A small sound classifier, trained from scratch.
Model: 13.2M parameters, log mel input, arch vit, norm layernorm, activation gelu, moe top_k, patch size [64, 2].
Data: trained on short read English sentences (LibriTTS-R), 26041 training examples, 68.8 epochs.
Rows from block 5, named by matrix and row number. Rows with one number belong to one attention dimension. Each number is 128 + 24 x the weight over its row's rms, rounded and kept within 0 to 255. All counts start at 0. Numbers have three digits each. After the name is the row's rms in percent of the matrix's.
# v: attention value (model.blocks.5.attn.v.weight, 256x256), inputs 0-255
# proj: attention output (model.blocks.5.attn.proj.weight, 256x256, transposed), outputs 0-255
v.224 103:127119172079103133137125121120119128148124113142103137094136106165110116159109126118138096135125165114149160120180119136127113106125137139099160119109098088122147151096107118125141127103089112159112131165096101173174149126147154144144107169115124152125171129193110168126145150106138121128148147111123122079159120100171149145090126146118115156137090146125125125158137086112077131118150147160119119150138100147101162106141103110129102130145113128125135109169161100112128130118128108110121107106124125101140124186106108112104127149134107144109149114135104088073085138092060124162094144138115100130081182096155154112159120130145114129154116115123188145112086097145104108160170182119112143180119150109091159133121134131150147149120102167125146099132138126158111135129146125
proj.224 097:107125117140138082148142157115116128114104088149160121105156120109142122147123139132123095149084102144102084175151132109087136125129144102118153109104118187133146115061143124129136128084121074129150136110138155163145155110135134101152078152135147115101103177083103117117097130118146159077130134075110127107106101162148136145087128141137134163108190143140127103128149157171153114092102110152149116100156155131160147122104136081116133128100139177159112121130109140158094158150069127121148091119110103118102111159104119121129132127137172118180130096123132162149134162126168107152132109121114156120097125147158105138132158137093143164123137146140173160094124127075139117134102130128141100092136103128137132149159128127127136152160117159129125105116089123122092154133124101
v.225 092:137150144157105121146174126122126153121143131124119158143130092145130159104163097096112163146123081131110130111113129123126111125134183157114129125141116084127096101167131135095116123119119134127182133130147132097120098128123109079151136132117188137110134163084145127174099164109169162116160184132099096099108135098133085125148085171134146136119152164124134098148131125157181098069099138141133105142106127141116126110117104121133140124092131144157139093099130147130085155109095114130137124131155133141121147159145091181160127145091139156179140135145119093127152159111129121175134118129127142148125055146113163126152123104164102164138094132147131127097112161069142173154133139105149103131143148097140128106165112123101091088106137137123109125110146110105108131113143109
proj.225 095:090159128113089107096158136102111125118152143161118089149134132165163137128151148117078119092124157139128128165144141147107141129164198119143097108075107126111121107106108117123113133143150156088089158125098132164098101136116124106119085111109152109163096132144133146120105047135109112120139170155158154155164072120137118088170094125136153128087088102155094112120104111114129119148156086103138101171149148120126098113152161107111136102151123162155099140120139161129147113164139113135167108096142115153122148146113120144126154127137111115091128142098117126119102105100142179116118104157157122126142137138119135175154145134141141124119155154090176139135141138124145132135087124105127114136101136168095183112120114149129122137079134118146106171089139169110134128122123094
v.226 090:107123106123142137140121137127129182132107106119142167146157145146144066142100150136095104132127120098153131143106136110112165114112097122114160125120112134144113164112181137137165143142123170098122129134059110143162153113126152116136124148133137120147103121073135087092104073143124128145137119105180158121115114157117120152115128105115149167122111140162103161116124146101172101103105125139163169104131123098137158140074124125169124115145167147107093125111134095188137136140153117146078144135089124105118120121120128072127126118088115127156091123086126077153111109152161119130123116066125131124118124111123130107171149079113155148103130152124132117115109144176148158114130133158105089106119133135103083166101153085084130106155155115120152143118151140109154112161146108
proj.226 093:173196099108149138132112126132096090149114167101095111133143116147117109133102119150121169129141084142157161120121141141116081110099116149095130123137158121105156098181156129166123105147166117164181085114126163094122100177148108085117133157130155099098140149131126147139153156111115136169097135114136120119139129159152114133148126169138120062147083137114091112104133123156164153101149163120121169133130165105079118161108142168144140182141128112133139149129123112122142125124142115144090135101094101111108089151111137124132108153119120127150121160162147121113112149106107165110170107163154120082141119081147134113098116105122099137142089121151155126112132118152131112104127115182138124127135127120113122120129102152136148126130119109096122134138190122156180106151150173
v.227 098:148131091135125151137117110148090132129168162111110112122126082094126130118134124105086142087135148112122124093102174139127136149169144113051150126097133153108150149174120114105144177102145102192103124116140104094105127117131134107169162084109129088113094143112164091118106070118115143160135099152159100147095110138102137127131136147080106116114133122129111180186105099139142128120141120156134144161143114107091130099119135110117111108137117114138129121120139174148134130166112138139103154116157168162152150109132127143114150183118121142123161130175120139135141089114138100109110094155158118133164130135151116170109116118155162135158094133184141150163118136083116131116145167137183152104101108106143149112148141126165108095099127103145127132123118136137089146128103151
proj.227 102:156145124116097147132151144108134111169105102109119136126126141110157137117140117114097152090148159161134148153166128126112128148134132143146129159162136089105096122125082140128113134153130143108084124123141140124112172145137126097126119059164165150121131171138115114118092124155091158171107071153180120164126190109138132132113153143156147161132155131091121167135155154159107109162149141109116153132122112131100152111163122144133153135132104119104105096115075161167113114117152125121164158135123164156131156121119163109166133119137143129070087109142135137130151115146107092168093126144187157091132162127123133108146148131117140105122170099101160138115122134135155120105146136103089108114161113112107066136099147127094074121128094108112136124114146117091119153079127097
v.228 101:070121121110118143181147124165104094116136130110110149089115111111140126106120150141138115087122116119135115135099095118191120155130134088143091145120156105145135101160135087095174125138123127097115115114125102153135104119151114109156130077129146127112138141136117110132147089141116099093100115081171097126122146109116107108123151113136129139116107151122069115134138148150120126172105105120113121075163155114164166132104102120131107122146102086177105160145088142116127128143163120148124139161098089150148119118131157117139138099105122133084132141135146125126140123125112127072106106115114127117127158152132123131072143102138179111159085103119157137104157127169165086141131095160187144169167129135139155109133134070142161170127151129124129115155115169148110187121144119
proj.228 104:147164092144113147117121107102163132113121112135123109150136141114142132163135136148126153146158110135118133110071141128127092161136141171163132140144179133131098161119122081123152107130123146139144110098121069113159132114096127103100124093116143155099117094108132109106144116147102119100124097138147129137121122168137109130104164172099191179154152152129141092124123116093127104150124160104129144110097136122185085084138158109144131181116127124140127109157167112134125147114102110141151170114108165156119149082128070117175130111112122151127116166185153165075092118092111131154149152131144122100157153166097130127140106160109094103139139109125119124134145114116104137104115156100141151140111157044143131117151100113136114136136126117146103092108130079128110113111112122
v.229 095:122157103105156172079153107106136146120124182132141138088159109135116067164104078102142121148142116160109137149170125165102190120095159138079159122136117115099145092094132149153100121135117114154157113124092121119112103135121101138105112124135140156101121102165135143100120100139130149149115110132116164166153127129161147162092088143133114112122092109123121123114148163124136130113115146168111114144118140093109107115127099102121148127162115108093116125090134128102138143117097158153163140151094125095162096105139162183109098145148155193109120109135114148096108148150106158185107134130108098127147142112126103120090112133148104128133129143165103133183101125125145149111094137112122134123104156141075112170156152124127134094186133145125127178144151141139125099138132142
proj.229 093:113109134104126167102098137116101070113171114129145100126113153169122118123158145106136164124119105135084139075183149167082170088141130083125100106145095105124127149123096148136136142153140150163098154128123194166125154154167105141140122177129145123192145115148111162139127166104108123121086118134106111129137134140126100152116105110155107098109170165139115161119134116111127135105133102180117125133141117086113088153129115141124136168135165147139104124156123145112124165099093103125112133133168127153112138147122102099105121105135124108114160117123118086143139148143125136110150076126109094149111117107169119124138137124145142136119159099116084164074125148119102141144146152156126141061119095124162161160098126144126121084113110106103105140154109107155132120160153124
v.230 096:137142114138154150130132097104115111142151144138142119106145131163093121151114073095152127184112167130086133170139095114109153107138116125135130117116142109150114076092138149134149173118092146105110091088088153106148087101105136143116134173147117099102092116151117137123136091121145142103112130138129128153146124144158152086113097128126132127147147153133125053129047176144164135098116091158121166126116120131157078111160126126126137109138135113090130144123113183101140123097105144142122101109118090102082161139152138126125115102156134149113117146093164146142111145101191115148109120166147121147088109113150115105127137160113157113093130114137181120139137163191138141147159140141141130147132165129096099111157123124119109116105131133135154140151127123129159160167151128
proj.230 102:137151123113104138125102097135096114100125169142126125108144140132160124138168148097124113104128079161093108076159127190110116088170124125087117114106095133166138109169108137150066128183108100139145105109137142139110068127173134105098111163115133144135131130103132162133161133101073161104152128148114119132108142141127112081129184121080114118150128130133124136142124124097103122142149101122141129107178132111102131119107153134111137153149170143149153118150113108127145129142104131136113143110163123126128150168145103142139152116134115097119131146158159153132083105129102072124143152146135103158177099160151131161146095145076143133118137140094129138109145140113151118137125151153115149129085089119129130171123114171188093135117131163119075140151104136162117102120099100
v.231 101:130103121162126140147135132126097149134095139125123100145120147136108144069114157162115153142169085104143138135091168149155142107145087137103082121086128161091166108090146138107141125142171174107116095099132182125082124133113148138098121129165120147151152156126156116150118097106128149097123110160155092138110135155162131125160153118112054094094172147113157109125095134075123122133118129096126124093138119143115151126110103156106123135151115137117114137098128117128113130129121095112102111147138126171141142145119171149140108134134127094112089122106140107121113130092191120101120064135114138111108122098160143122132205149132147146126117129130142154134072152123121133151158083144146139117150133117119145164136102134163110125129136136095118139073130175122157180107135144
proj.231 098:089174112117133109075128092131147119113122140135133114126137127155145122140156125147104112105102136103129134129110119137138140084139129149136156118167122116138140146097158109123180114142108084114118109176127141131137089147133160143122093129147129124144123129112118098137131112128141105090134147094103110170161137126130112113151125124090116124117134153107145145130139146141124114145128150132096160094105182150129143128185126139139099150191142152142136093128099116108152116103164135120109128129139093116106167127179164133164129114123167087107136128094109107158102123107133121129082146148153151126182132179115141126070188150094113155085119107136112137162142100124093098121121096165104123141121160137092053140174072120143125141104104124068188134163120136160132147121148117
v.232 095:106175097145128126128108164143123130095137134115165132143100136135101113133136128138148115114139111147096135140143109149123103111141117123129149141145136103147096135111091150133160122121137179143091135107099114071122106156133126158122133147143134185115074103129127150150123076084093134127091124144091109141152146118169122139122091124123125107135106142123136099121124111124138131169112137096128141141141101126167129139129165139126157122111149132092125093110088111155115125092163115177132176106107118138133150122076114073148118095130099115182131149102156103143118171157147158164164134146117156115164141128122161132134090173076146145109123131104098114158151151165153132138067127106133117124137077093109115168111110119129094186108156134131097141125123141138118174207100140
proj.232 096:102127112097138094109149139110139128089132172121147175121125116126140149074109096126092108095140115101148102092134156150138081135151137158144132174130120085166139074148115119145120132118152093146117116120104095120136051166142149149155153134096096148132191134138152100117146127098148115121127137124078138088144150126167107121134098139153141085133116120154127144119147147133147162137127137148109144127116095126117153146108132110109184116106130142094108094160155130089126053132155130126126093103141124092149148120138124144134115155118118140106127100117155146149156138097148151128104136102145139164137129111123136154146124151184088105122115158154149192134139130143107098122100135158134186137118100156162138165142125153142089123160139153147077109151122133117173125110092140
v.233 098:109120157116099139161151120170144126160121077147145106138145143173110177090131100085156154115118113141113112141120120145100137115130160118135148107135110143152158188128106136127138156075153143147144091142080108112105149144163161110133156102148122116159132097163120148131122122087104145063117127124137128114130101136098112089145123117156147153141137148141122121165087128149134139125139149125162141114141136128131152128131146101152113119172153104095116122143074131122157134101121112154126163123162152113114143148136143051152087139113155112132129150059102124122110132134171133095123071153122161103097144087133169103138136169166139139128100130166119108143146129115153081090217113145170122111136076123122117116111151125145126113125158135122115120112111127112146124119117141
proj.233 097:136111157064136155148169129079104123107080186139098149147093102150128158133130136133141124104132133109151104128107118133151140148130142158131124124129151131172095113122103135114088128128099089106134106112141155144146103142137137121140102150131108155082109125153135129109118082097107100140143158155108098124115121099153188118139165160141146145131155176092133103156132127148121169141146140137109119120136139117079130127157142159102142149132165163144127103129120110125176159089100185136141153139130157124109147109160117140112161141121109112119123119132152137133127139164099122169073087117158112093118120153096108109110139104131129107135092143159161140117125134109132100124128164153124135115111149125065093162088095129161089136184116132118096107092156175140163189110120106
v.234 099:138142096138112153139119131087109106140157149115118143152100105139069112150098112145155131187124129164167081164128114101147130122116153102099118167185158118140110070107154101090117111077113138158125059122069121135134139131143139151124131177109140136148110109096101115108118150107149150120163110159132118114080109112162118135099127137144133146164122157157136103106095125135148145087153139149153110134137166146137144131121127132105117105149124158156097079110159170100135099098112116095118144163141140103177091094145160105166100139109098141126089137113129111113116126130133118129130159150145134108141189112123164090130128141100128124134088083113137135116127146132081122097110104165132116128130139142151127167149110146136107113154147116142164108120081137156148129168151107
proj.234 097:127146167125167121111170127064143134087108134131172145124137138090133114123160128106144140147110104122093151128138156105085099100111151125085088116145096115138139122127080071148162141129126127129173138101136075156100082144124134181132143101109118118121133172105139165120160085100101121141133113160124135128124159143160114134123114128119124129172113132144161112119163160098075129119114118149096135110134103145111130118121167141138133135104094162166145126131074097150131156155154126146106096102124133096155129122152143148088138106127084133108137159114141112133114123119185140122186130127100153100089103163125121167118097139126133121097131112172107178106121104132123143092094130172148103104093103123109146141152120158144158163110129148127107172100110160139133147105149096
v.235 093:134127089110090139139129130149091082124129126100102084144112118109135165134137151114102104116132133117108105146106109162103095133140146112108129124143154083148141107171106141136119165077096132131080099150145112141143144127152113143114132142133155140125150180148126134089135100125170153135144128141134111158154151112112137105152116151143121081127147089097099117153141116119143119142123089118143126117098112111158104061116117135115138117144158112130092131118100134113126121177115103105143133095097110100133086138097160136164134106129125125131118105082095165112120145157132149128102175147161093139101083168118116064092131173085157134145089141130162134160124149114147096141104136079082106165139148134156147116139140093119152102063099131137157129166106103084145149141095142
proj.235 092:185088152146102132123107134119152141124139137124104159156139140097167138113161130115089152103114111143096164114128171178113150104107127130110167084103096118138124170113113110115139121142110126132153135088127128133154122145139168150145146098160143120112171135169107147130120103171157103108087097129146134117090117144156129110139199124107094161163120133147164124112170163134068151103116074109136075112115167141145144142158097143108106174077141125117138113129143088123139145131143166138155108159123169105135111116114120177098120153156088128149164122138109116155119133123131093107074130125125114164151149133108128146150133125120131144143094115138149133139144142096136129097118101109123122157063087108175101134118137174136096127139135155117106130110147106136126131134138085
v.236 093:111169116145144106110146162158126154123113110101113110119105154090140142120145127162147139091165079101166130130134117100137129144145126106108133149107107149091139131123196163148110119132105115139098107129073046071148103136179160123152157135146143140095139131119164169117083127090122132106124110133118148171159160124157124140170155137121147099135127127152133156136141114110161126136120136129148095139123129132118107139112137134094143146105111162135103073110078091098109153107141089100098143130089157134086108097126157068130116107126126131150161145111121098141144179110153125107159097117120122133141159142094136151126117088081148168121141130138138178100097138135156124118125078133132125112131118131161157122146127120118150142105167095166134130141139128144182125097115139
proj.236 100:093172099132082102136111126117156131121136147134122167096139117100114116142116109177129133108114096134145111117089132098185121083083179100164111064160116105136171121112100121127092137083152124112081143138161150151142116133134114107142117162130125118149149116142115105143103153109128148109144145133109151113111116124144114148159107157127129141146140158144122156107132159141143107101163134103123151099079147158136085124158155165127099109136125079153141145128132160095123127096168128157154106122114129123089100126145120178132112142092040120130116120153123130163106120115118146189129147147134111071114174151129099111115126132126117142138119145124106075169165137129108130144133126155116152175181128144146134121135083145143146105106121161105145119126111107140162145120151157
v.237 091:138107150108124133144146161109112161155167114128144096182184113089180121130129122112131156139122098162125118165122116142113110123115067172112102119172167150116176138099137083158161098157112144073184102118137121148112139159141171173130102126163144132111160129127154080138115116114116144111154123140111138142090118161101122125108103110158160136103157112140096129089163114106129191099124112114103106153159136141098095087133137117135116123146119153137149100143064133154124138124141144102110112083115152134119115099145132138157152131060125125108127098155096143139145141118118090133119122115098098119170142127099127090111141142113114123107190125142079144177108124103095111142108138148120111112129123129135142135101141138099091115137143139146108141116138148150091103116134144
proj.237 089:111152093135137136149139159084081102097186096136152135119124127144085152151149136156127142160113140145132167149159126069143167123118087165121134122092118122106122122137122157117157121187106104133111092118131126118139143109103108153101139131172136089138154114121187135138107141143163099129169108100103116121144096161127128167161130138159075144095094166106137101117121171159100135094100121136078123126145173161106157161135134158170090115139127128136100152143130091118069120110112089118100180130145117110111115127088160127077126108115128132090103127135128114137143160104131120120123102137112104137095146150097129157144150134119139118124129083110118108139126125119103143144136110098171090139167113105092091101131146141094137101107116120135123174103114123128076136140117147
v.238 091:138120107146105118150137092150100092140109132140159140142147128103138161109126110107094127126197139192110175082141142090121177154128116143109104128107133156168119163126108130172135144164171198172122132176159178116138137128095102105126136133142156144135140076128109133124128163098134094117139160140118136189100136112107125140142112098110115116088128186144162088120121104100145153123118137153099162149087115149164094075137128148171125090122168123112128128105088142108107130094136145151145134147121125112146129131108116113138143111076132129148076125131185124137120121110159148135131101158108137114176132155117135180132116124142082119125127123090117116120089172136142107125151120157147119158133139145105144122103099130134135134114142112101143143098131135133142116148091123
proj.238 090:160111164122113163140124169108084072118092151119131098115071113121118116088133124158135098137096150095121124131104137134142131131163129200207184150160088120155131078150111088151151145104117122155112141102100128132122130131119140108114103147103118151122098126132157135102117120138145156137095153125084141101145130122121124109136131109103115136132104143170092163134129137129110162153110107125131126140142143155180090110092135134119141146151180135102105112110140071116172102114103108136097121153123130127094153123112115142098103123133110154113147079089138143160147130073112094137105128128186141151144127118134100143183180096149146098136149125108127135114068118164092145120129118141114110118152132171113107135118159139129144150133123124149114139115115140132154098106086135
v.239 087:122103099083152158106132140135156187135116136115091109120143136124144138136126103146110117101153159121138136148170126141104155121100141128117127145142128149174107140132166101181115164159109150097123115164085109136128136061129121103158150134086068143141098065156090133131145112127118130138112128149122129081157110110116131165132124138121113162139132097152122122162132164104099161160076109122124147155119096119133111121138119163114146141127124148090125133099119139163151142154152130142100140160128135090114142092150104123114082151150117104113086113102145166116115111164106136138151134065106095130197174109136116113120136154076105174184122109109123110145141141098107130123116146116121096163118150122136116108118132132138145136094086117145112107110111183084110111129091136
proj.239 090:142100119136143137121066144152103115131147171106151138117161148158108142117160120145139136133120102143133111120128109154137121177148098151145153125125181094077126175140126111131086108132114163158126136118136163120125157131160124093158150085131122151126154126099114125089091165119185153128122139118097144118099107135123157100111143134137132128119125125135156096088112118137109104097102157139117105166106117150091107110116135144124157149103123130088154142123143098156154141155123156094110148160140130082146108114095150157100155162104099139148138093123108115083169168146116136129151141103176105109101121085123130150149128105143129101158141126156117164099162111145102129163137139164128106110080132068126137167149096157118115079126147159072162147122123125122187101101130161
v.240 098:142118149121152107112141123142135144061113118097113121143134153165118116133146114123175112147143123154144149107133115095111144151133070116111117128139123186137115099091119108105095133117127117133149140130144101181116149136122115112172117120149154143120150141178138086101160109108166109124135121125140114177131131089118178135126098125130146149090126135065152117125145145126138124092134171139156125182122141110121111110136125103117131128129138156120106128080151096066184120091154107139094100108119125161161113116127160127092084154137144109105170079107097137112145190089090104136125146110084113141108182127108119058112104106122116151156113126096144115131170148142134108132140133139116129136124138154102102134120090102167119138092151123163105174144109124109134145142105144
proj.240 104:118122140121108152142157133133108108121103120135145156151145083115100136146161103136103095122121157132059117115097176107111109128118177082104145111141131098114141164129167100109154121120134107186153135136139157091161128120144156164140113146153148114153149112162135142132140156139141125151107088094113145149150112142126149135137129102122092119101202128066120104135128135124120120127113188148116113142132167142124141165120093117137149125126155109124113151113113161140111150095161104164136108154079091111120160119142132126118099115102104134176130095161150095159132114114140137139127151099072094089168139159134110144130115149179129160124181190165107151167122146114146152137168103123144139163138096120148124147100123149106126130105119160123121145147073123136170117116128136
v.241 092:142130143140098161162161125128126173116122157136113119141096087109142165073138133159138160121128125125164138128140100139138157087126093141110061127111119115135145137153114147067165087125134143126115124119122147110103119119113135132118154093122126136127145136133117129136146083129105124124159185119099098093099121141122077125132124127061152134093138156142110087149104100142146158096110155135092110149135134114136164139165162102176136115154134162162164141104141123112118138170102178115141169141157099135172114108099084127100126133082170156112138151183136128187143089115144124104152122123127124139104122147132114142097139104109149142147139122167112095124114117153124131115091181116122152142100108122161131137124149109178116142148114060149124107124085113145105142120107139
proj.241 091:106120144130117125127143117119161115126180112160158150168135170148118138141108132132116115161095166178164142146094102106123148121151129124177141163141157090106141098148134126134146127110140143114128082159128093147109132070126135090119146066131099122125135148135156119127117125165125117146156093135113084134159137151158139126109095105114172140096199135163062175143125137127103134091097095114155130168138101116128123157126161133157131112091103113142138129150080150126101117090117157095113164152132153114129117136147133087156140148138162102091104132112121110113143116107115154137119130081089150163125125095101125110112138136144157101161156143160164146162110118156147154128133137134134140100106136088091087106104087120112124178120112133114117156083107105138129143095121106
v.242 088:141108115144122113089128157123106136083111110123163127152098088149084123108133141145094155155132125134119145091141127159129077137131118169113139114117135136137074150133135102095120095130149151131112125149065137111162115130113126097142148113152145150126134110109151078163129110089178112124120105146092099145114164136080156106103148142124101138102154114146167124128111129122151132125161090136124141129094080116136119128103120065144070104161116130140114153129132097119183099182116143166136155123136140119137124156101116132145159099115166117141104191148162108138124148137144164125072145105148133100136130136191143171105103112092137088146147126115131105116116183111152113116127117117182093131129153110139115108104076154127136143115109128141145147094124111144089141145155126
proj.242 088:145091148147162116150150134142153119123130106140186116129123110136144120089097088132138144138127094108115157131101121135118105082121148146144180120173146123160108109153137106115133103152120110121095137124140099104106100146090134136158124134144110077181113156148120088114145118103087163118124145135140124125108147136177131169107121093124121130123140143116117155111109149175144103085120113114166157147121125159122154103109138099137181110135149174140126149079163113116139107115141129131124112092118130172135104133127083165125128153112112123096103108115147144073105116081180096165124120128143127159151132123149098120100108180164149110134156092174163098128107182138152137133165125141126086141098123162138161120110132121134113122125132092164159192138105118096167107105112141
v.243 101:122134131105144123144120128134154097107115082115114136147125126154133127108155136119168133115141141131105124148142134118141147109142121175156118076128105136108117124139115103130167135147151120095129169125139122149133156125115099190077138132144114150098133138091087136120137124123145162132137103124126136201185108093097156119140132107131116132117161080095137084130117120107101105156126135153106135165096115089107134173154113144093135139150108140106136147100112105124157103122153146173169127131138151105124145183144104158157081159135108146096108113154112156119135106113123091166116180129137148157140099140159119112104143114070110141090110099166109158150115089108122104160097157087080122113137147156103120135108175086132133139139062153116134117129115126118153090091175127
proj.243 104:113131124147166144143110140134144154112132117091120129144149154108122115095091142110140131111094135144103106096158144146129098178125105072132133169112135119117145105120144155127128118137150100152134119152092103137111135102131099106118147089101127122123136101124134180102141142089156119141084067076114108154130132142134114156144129123106112119075148125123145160125148157147152084141109135125147121104153108067145088109108140058132098134125143162152091114108137077135129139094118106093093159160162145152119093135122151141101139124107130097130175088145114118116124132146105135086118111156130140161137141110122146155111150097140163136112116186152113126102145154150136114073140139100165156100084129142166150151080138106104074082122126117135117149104117100119070110144135130
v.244 099:107139157070119083149118096150127162150135161140121126126144121142113111128139139127118136155127108119098156116092124097100130150141129142121104145138142138186113127081095117110125147144105140100180136157081095141160082174134130137109146110139106105125092141101122134132137163107116147140117130100148157144184115170072110107079142117088148124151095083130168111151046113134174154130144127113116131129109117127136118141146170084122126095125113139146126154161125096164126095173136106143137111111112129120135132131123096150113123128166073138103128128103133098084081115124134144146128112169116129134147111108146126080106103093122122105069103142141150065145129113117119139147119125106132105167148115165177102124099152143138113116138118153156134113101141110136126155123179107
proj.244 102:129147147079158131138137139125115123150106148138176146125143125183128160161107132087133121124152132123089121103157116159130118124129120108152095154084123143159078115082153184139077108094135120111126107138136109147103107119169100130160129140095099175117054148122126137092139157118089143126078127124124118112093100165124156151121155143094143115151107108132157077128183155145117107071168133133135122140145135108111124110116127084166101117118142121144116150180132133107122136133116120141125128055159146110133129102112125146104163175121103141148134151107154121123128103117138108114140126147123152146115136120162103155190115112096114122172112124108148114157148123159120096139168134126161167130124116114114112161108175142107089138135112076111099123160135144136122160137144130
v.245 097:128123142055124127143111161136120130137163097141151161121163100112156137120119086134114097142100091150121089112107098115127160164105146123137116155136134112148105092126103115127091165138112113141101079101128136169123120149141154132141148125170148157108114113131143125141155144089120117075141124104149110085137126117121138084147129149122104147135178108138142131149121143115183137137091116152167142129118142102085099108145156151130168099125192136096138155116117156164108149097139094141104142148181177109130152108184144108126130125134126102116165167155136097142119166129112153107124125137158141123138081123098103123158145163118132115107132147109121143118145120098093099116175160172151167145105180142122095109097156088116142113158122111168137135101130122100117169109163124
proj.245 097:171127131120149144139140134117082134144112121139174107120127126120154113112136124139154118114100134186080146146150119159124121134145118171112126127113119109111123119150117117146082131160102079167119117087119102142135108128149118155141115116109113135117124083157131160131138100098164162152182113141137112126060110084135143136117097163121089175114128119091125115149142155077122109111129148120129094115113143143130126125159141145120155122133137189138154141089128139137100152111091129119121101125149139119133146092168186090117115127139067163086148130111114099125105119153141144125143102164153118163125173118100179146140078111092133124131154130151122095085156093127109148111119122154137139129129142134090122145185098161092134120132105103144110069109122179116107145104103164
v.246 090:120125094168119109168106140155142122143154129118110089123145138131148160126101150173150109147130082100118135106141101180109162185087087111145117165117129108150121137130140094134122117114104152101111123148117127126149123171112112105136151138115127129100128105131147167101124131118139141085103080135103152148138101091135159180131139153085122118086139126134156107103125172157116083141113143178142152115130124151127123127138138133136146087141169121127164139114142141112125187161148156091099089113165148151143134096125147107162155157143145143144152130117161106130137107110142150125162117131090105163081151114147145199133152149125093112111120148122159074159126124121136173149146096109108110154135177120134143134137099160140135172167146147144156129133088138174170141147132101
proj.246 094:132129129109092114124131193098128131172120100101140127156152124170143155125112122122117113113147124148110116115100124121158118154167117117136132108145107133139118096116128087142122159084149127155096128154134117123114115143114117130112119153132102065146116109146103135126130164137102122135197102142093111103107129104112153121151158132092134104148131156126101124174128147069176128090121122131151131161163115148127115146119093148149115128136119059110159152115122126132130081129153157107118140118181162099126105100099122138122164106124087127117116068090152123131137173138138125078141136206143130162114113149140118136149136169135116127169146119184106118152098120102123139166126086171121172157102182103118120142134106138147145150124138138129144079134132114116153127186113132
v.247 094:107118148152145106171138113143148134107130153121131144121136162134133110066122099147170138168160122140115148125093112137113147148128116090136146077161108192099174103118141135147092141159135131103149165130150127091120119148183159144141151116144138121112103178101119103114132100175136176093106128140121130151113097134134128132127139145156115123151131142153156089129149128125164162100171138155101176108119130122107136096124121097140098200109088143202135124108118137126099100062099102142087124127092133153147153109154082128129133111111157111146119158135123108156128161119171128087136126168090117108149116107131107127065161143095118144126116109131136102169145091109111114145145094108142126120143122105150129146151139118143117113130143153117141142108121105133157119154095154
proj.247 093:180135091156067153082131162117151140083115109121125130120119149141123162111099135139120119111114088131181115134118151122109171143176123109159122157125151107184121106111135119131138139143160121148118131179112116182157101127139092142123154150114128137136094097119121158098122126107117136124178105137124136089139155166112134166135135078129123087140127099132142127139112125107084093091176125134120111139169137122117119092144097152161133150138105095132151154113130116128142150107101160175151141115157125128121149143169158111126138123143116119107104152129156107141141141131161079154134114090135127087164125105141119107150126113178133138096141115159131116184124136140099092129134119091099117161157165108120099162132124155110156172097123131132113075152153181159096149121172148
v.248 089:180131118135129150126127146127106123125169150127156188149106150114098123143139120097156139172114157109154126211150138166148122135125147104117128109111127133125118116118119137105092138093113082168144139130107115069128132097140112166094103139080121100126097103137148095113134062138151117120129079097158140145117137179146102138126135122112160151143078106174111145127133124130146106169176146134123110123150165127113145119174148111106095141122150111104109131095118148118087120106124148117168113124129126133127137141062139164163156138124150146120145123111103163140099149120156148149152155098130132141097093094135103119126130097153138123202128088101126149121138143113131153135136170137128106136099117099142158140107139086112127135179102183136095127117137149139169116114135106
proj.248 092:107122152153123136134138047095150137176143153171160144156115143101138134117132114171135103127166113178135130121139098184131114132089155118118112135102142145183139110091121135151149132112166177131144140133122088128077140131111136135119115132113152167127177158097124123155165128125103071148073127142146140100136130142126116152070147126201145111121170152159148111126111113129109137133113098160118145148114107136107151127134134141106088133128107083108146129103098125129098130113125142128113093152150109103169135106114155123092106102122146137149143111154115175140090142137147147168151149137120110114125152120134132093135102098119085172135126129159159149094135099105126121104137090134139141131073129067136129116093149133169121131113156100115161115173143119151117130106111119
v.249 094:121148103168117129059142109134147099117137164102144119140163146131118142157119119149171095122111119099161128150110083156143132143125127131117145116183141155159087139114069114193133144133113116118083157135102113146127174092171093101137094135152142113107120150189137085130151100114172130136133159121155134100151149130123113139148047138147121096132121111120169097117117149120176109109121133139114103080127127145128152128124082130142125101142128104127144139123098146133146105132147151136154082137134164102125119102130147144131124098110148166110141098137138136155142165154111139149128140127123115121069144179136169098106138072089116158136156161156112133111147105122138116103120125120120151115133141135078126093146102114104116124152144111077097109110109130140160143174123115
proj.249 093:120117155134150170143155160105162095122128133142139090140140130136086109155143150171094119115135138147088115121114139126153140153130153112102127148149102124129114152147092119149146145117106138137172169125111160058132092114087099154092111131143105116122165131147173055168148172119105145137128077135161175131080129122141128123115105163105087092143136137121114101084145120130127127128126123146119143129158126174132135110152137149124142155175133152158122161151127172129142142131132126118130171100139169123115146120140074138101122105158125113163090123140129110136125082127124115107139154120100111162119129071116166151144124134106149151093159139135145144144104137159138163117169125114148121153132150136178135096142118182173131106119095136157130121117089104096129073153164109
v.250 092:147104126198142116148145102101128100094128130099119108146120075115146159141100126107133156134117146124118119121149167127158133123186139139159140123140117136119066107154111129134151070109131119121121141127094145128154148107144135138115152112123123130144159170112114094066131172145102117149124113135193117138118150104109129148112122145133099140124102141101125127137130120105093118159132139134124133107103143124161124186087165110136137102132130138158129099110116114096107123140132163128132106162116133097125093107125121081162164149128166124121123102120145101126166087149172169086157142138105158086062117137128121128156128122152136128115167115111168097123136130194153120100147166132148175131106106172110093091094117189148174135164126106138149128133106112145144122129131096
proj.250 098:173138130084181094135120143125134148130121136172111119108109089150106058101137136114108127143120161133161138112074117093142085155093149104099134131195129137133158114148129139100116104108132116114138113135098116103110148158071128139128161145121101154079132124117139129153141140143069133155122116145115135144188149102111127132084141133089126156142160152152101098148119143150117147116083088108119138099133103108143160146095123121176129141100113128132143090091105155138155134133090148094138118144143150149117122135117146155110179144135112144157128129164116106151145108162125112134111108143125121104153177132138119102099135130102126175174117108156103140129134158137144114139136082126079173125133175163140114119083147131135158181126157143146103130104136077137125138104134101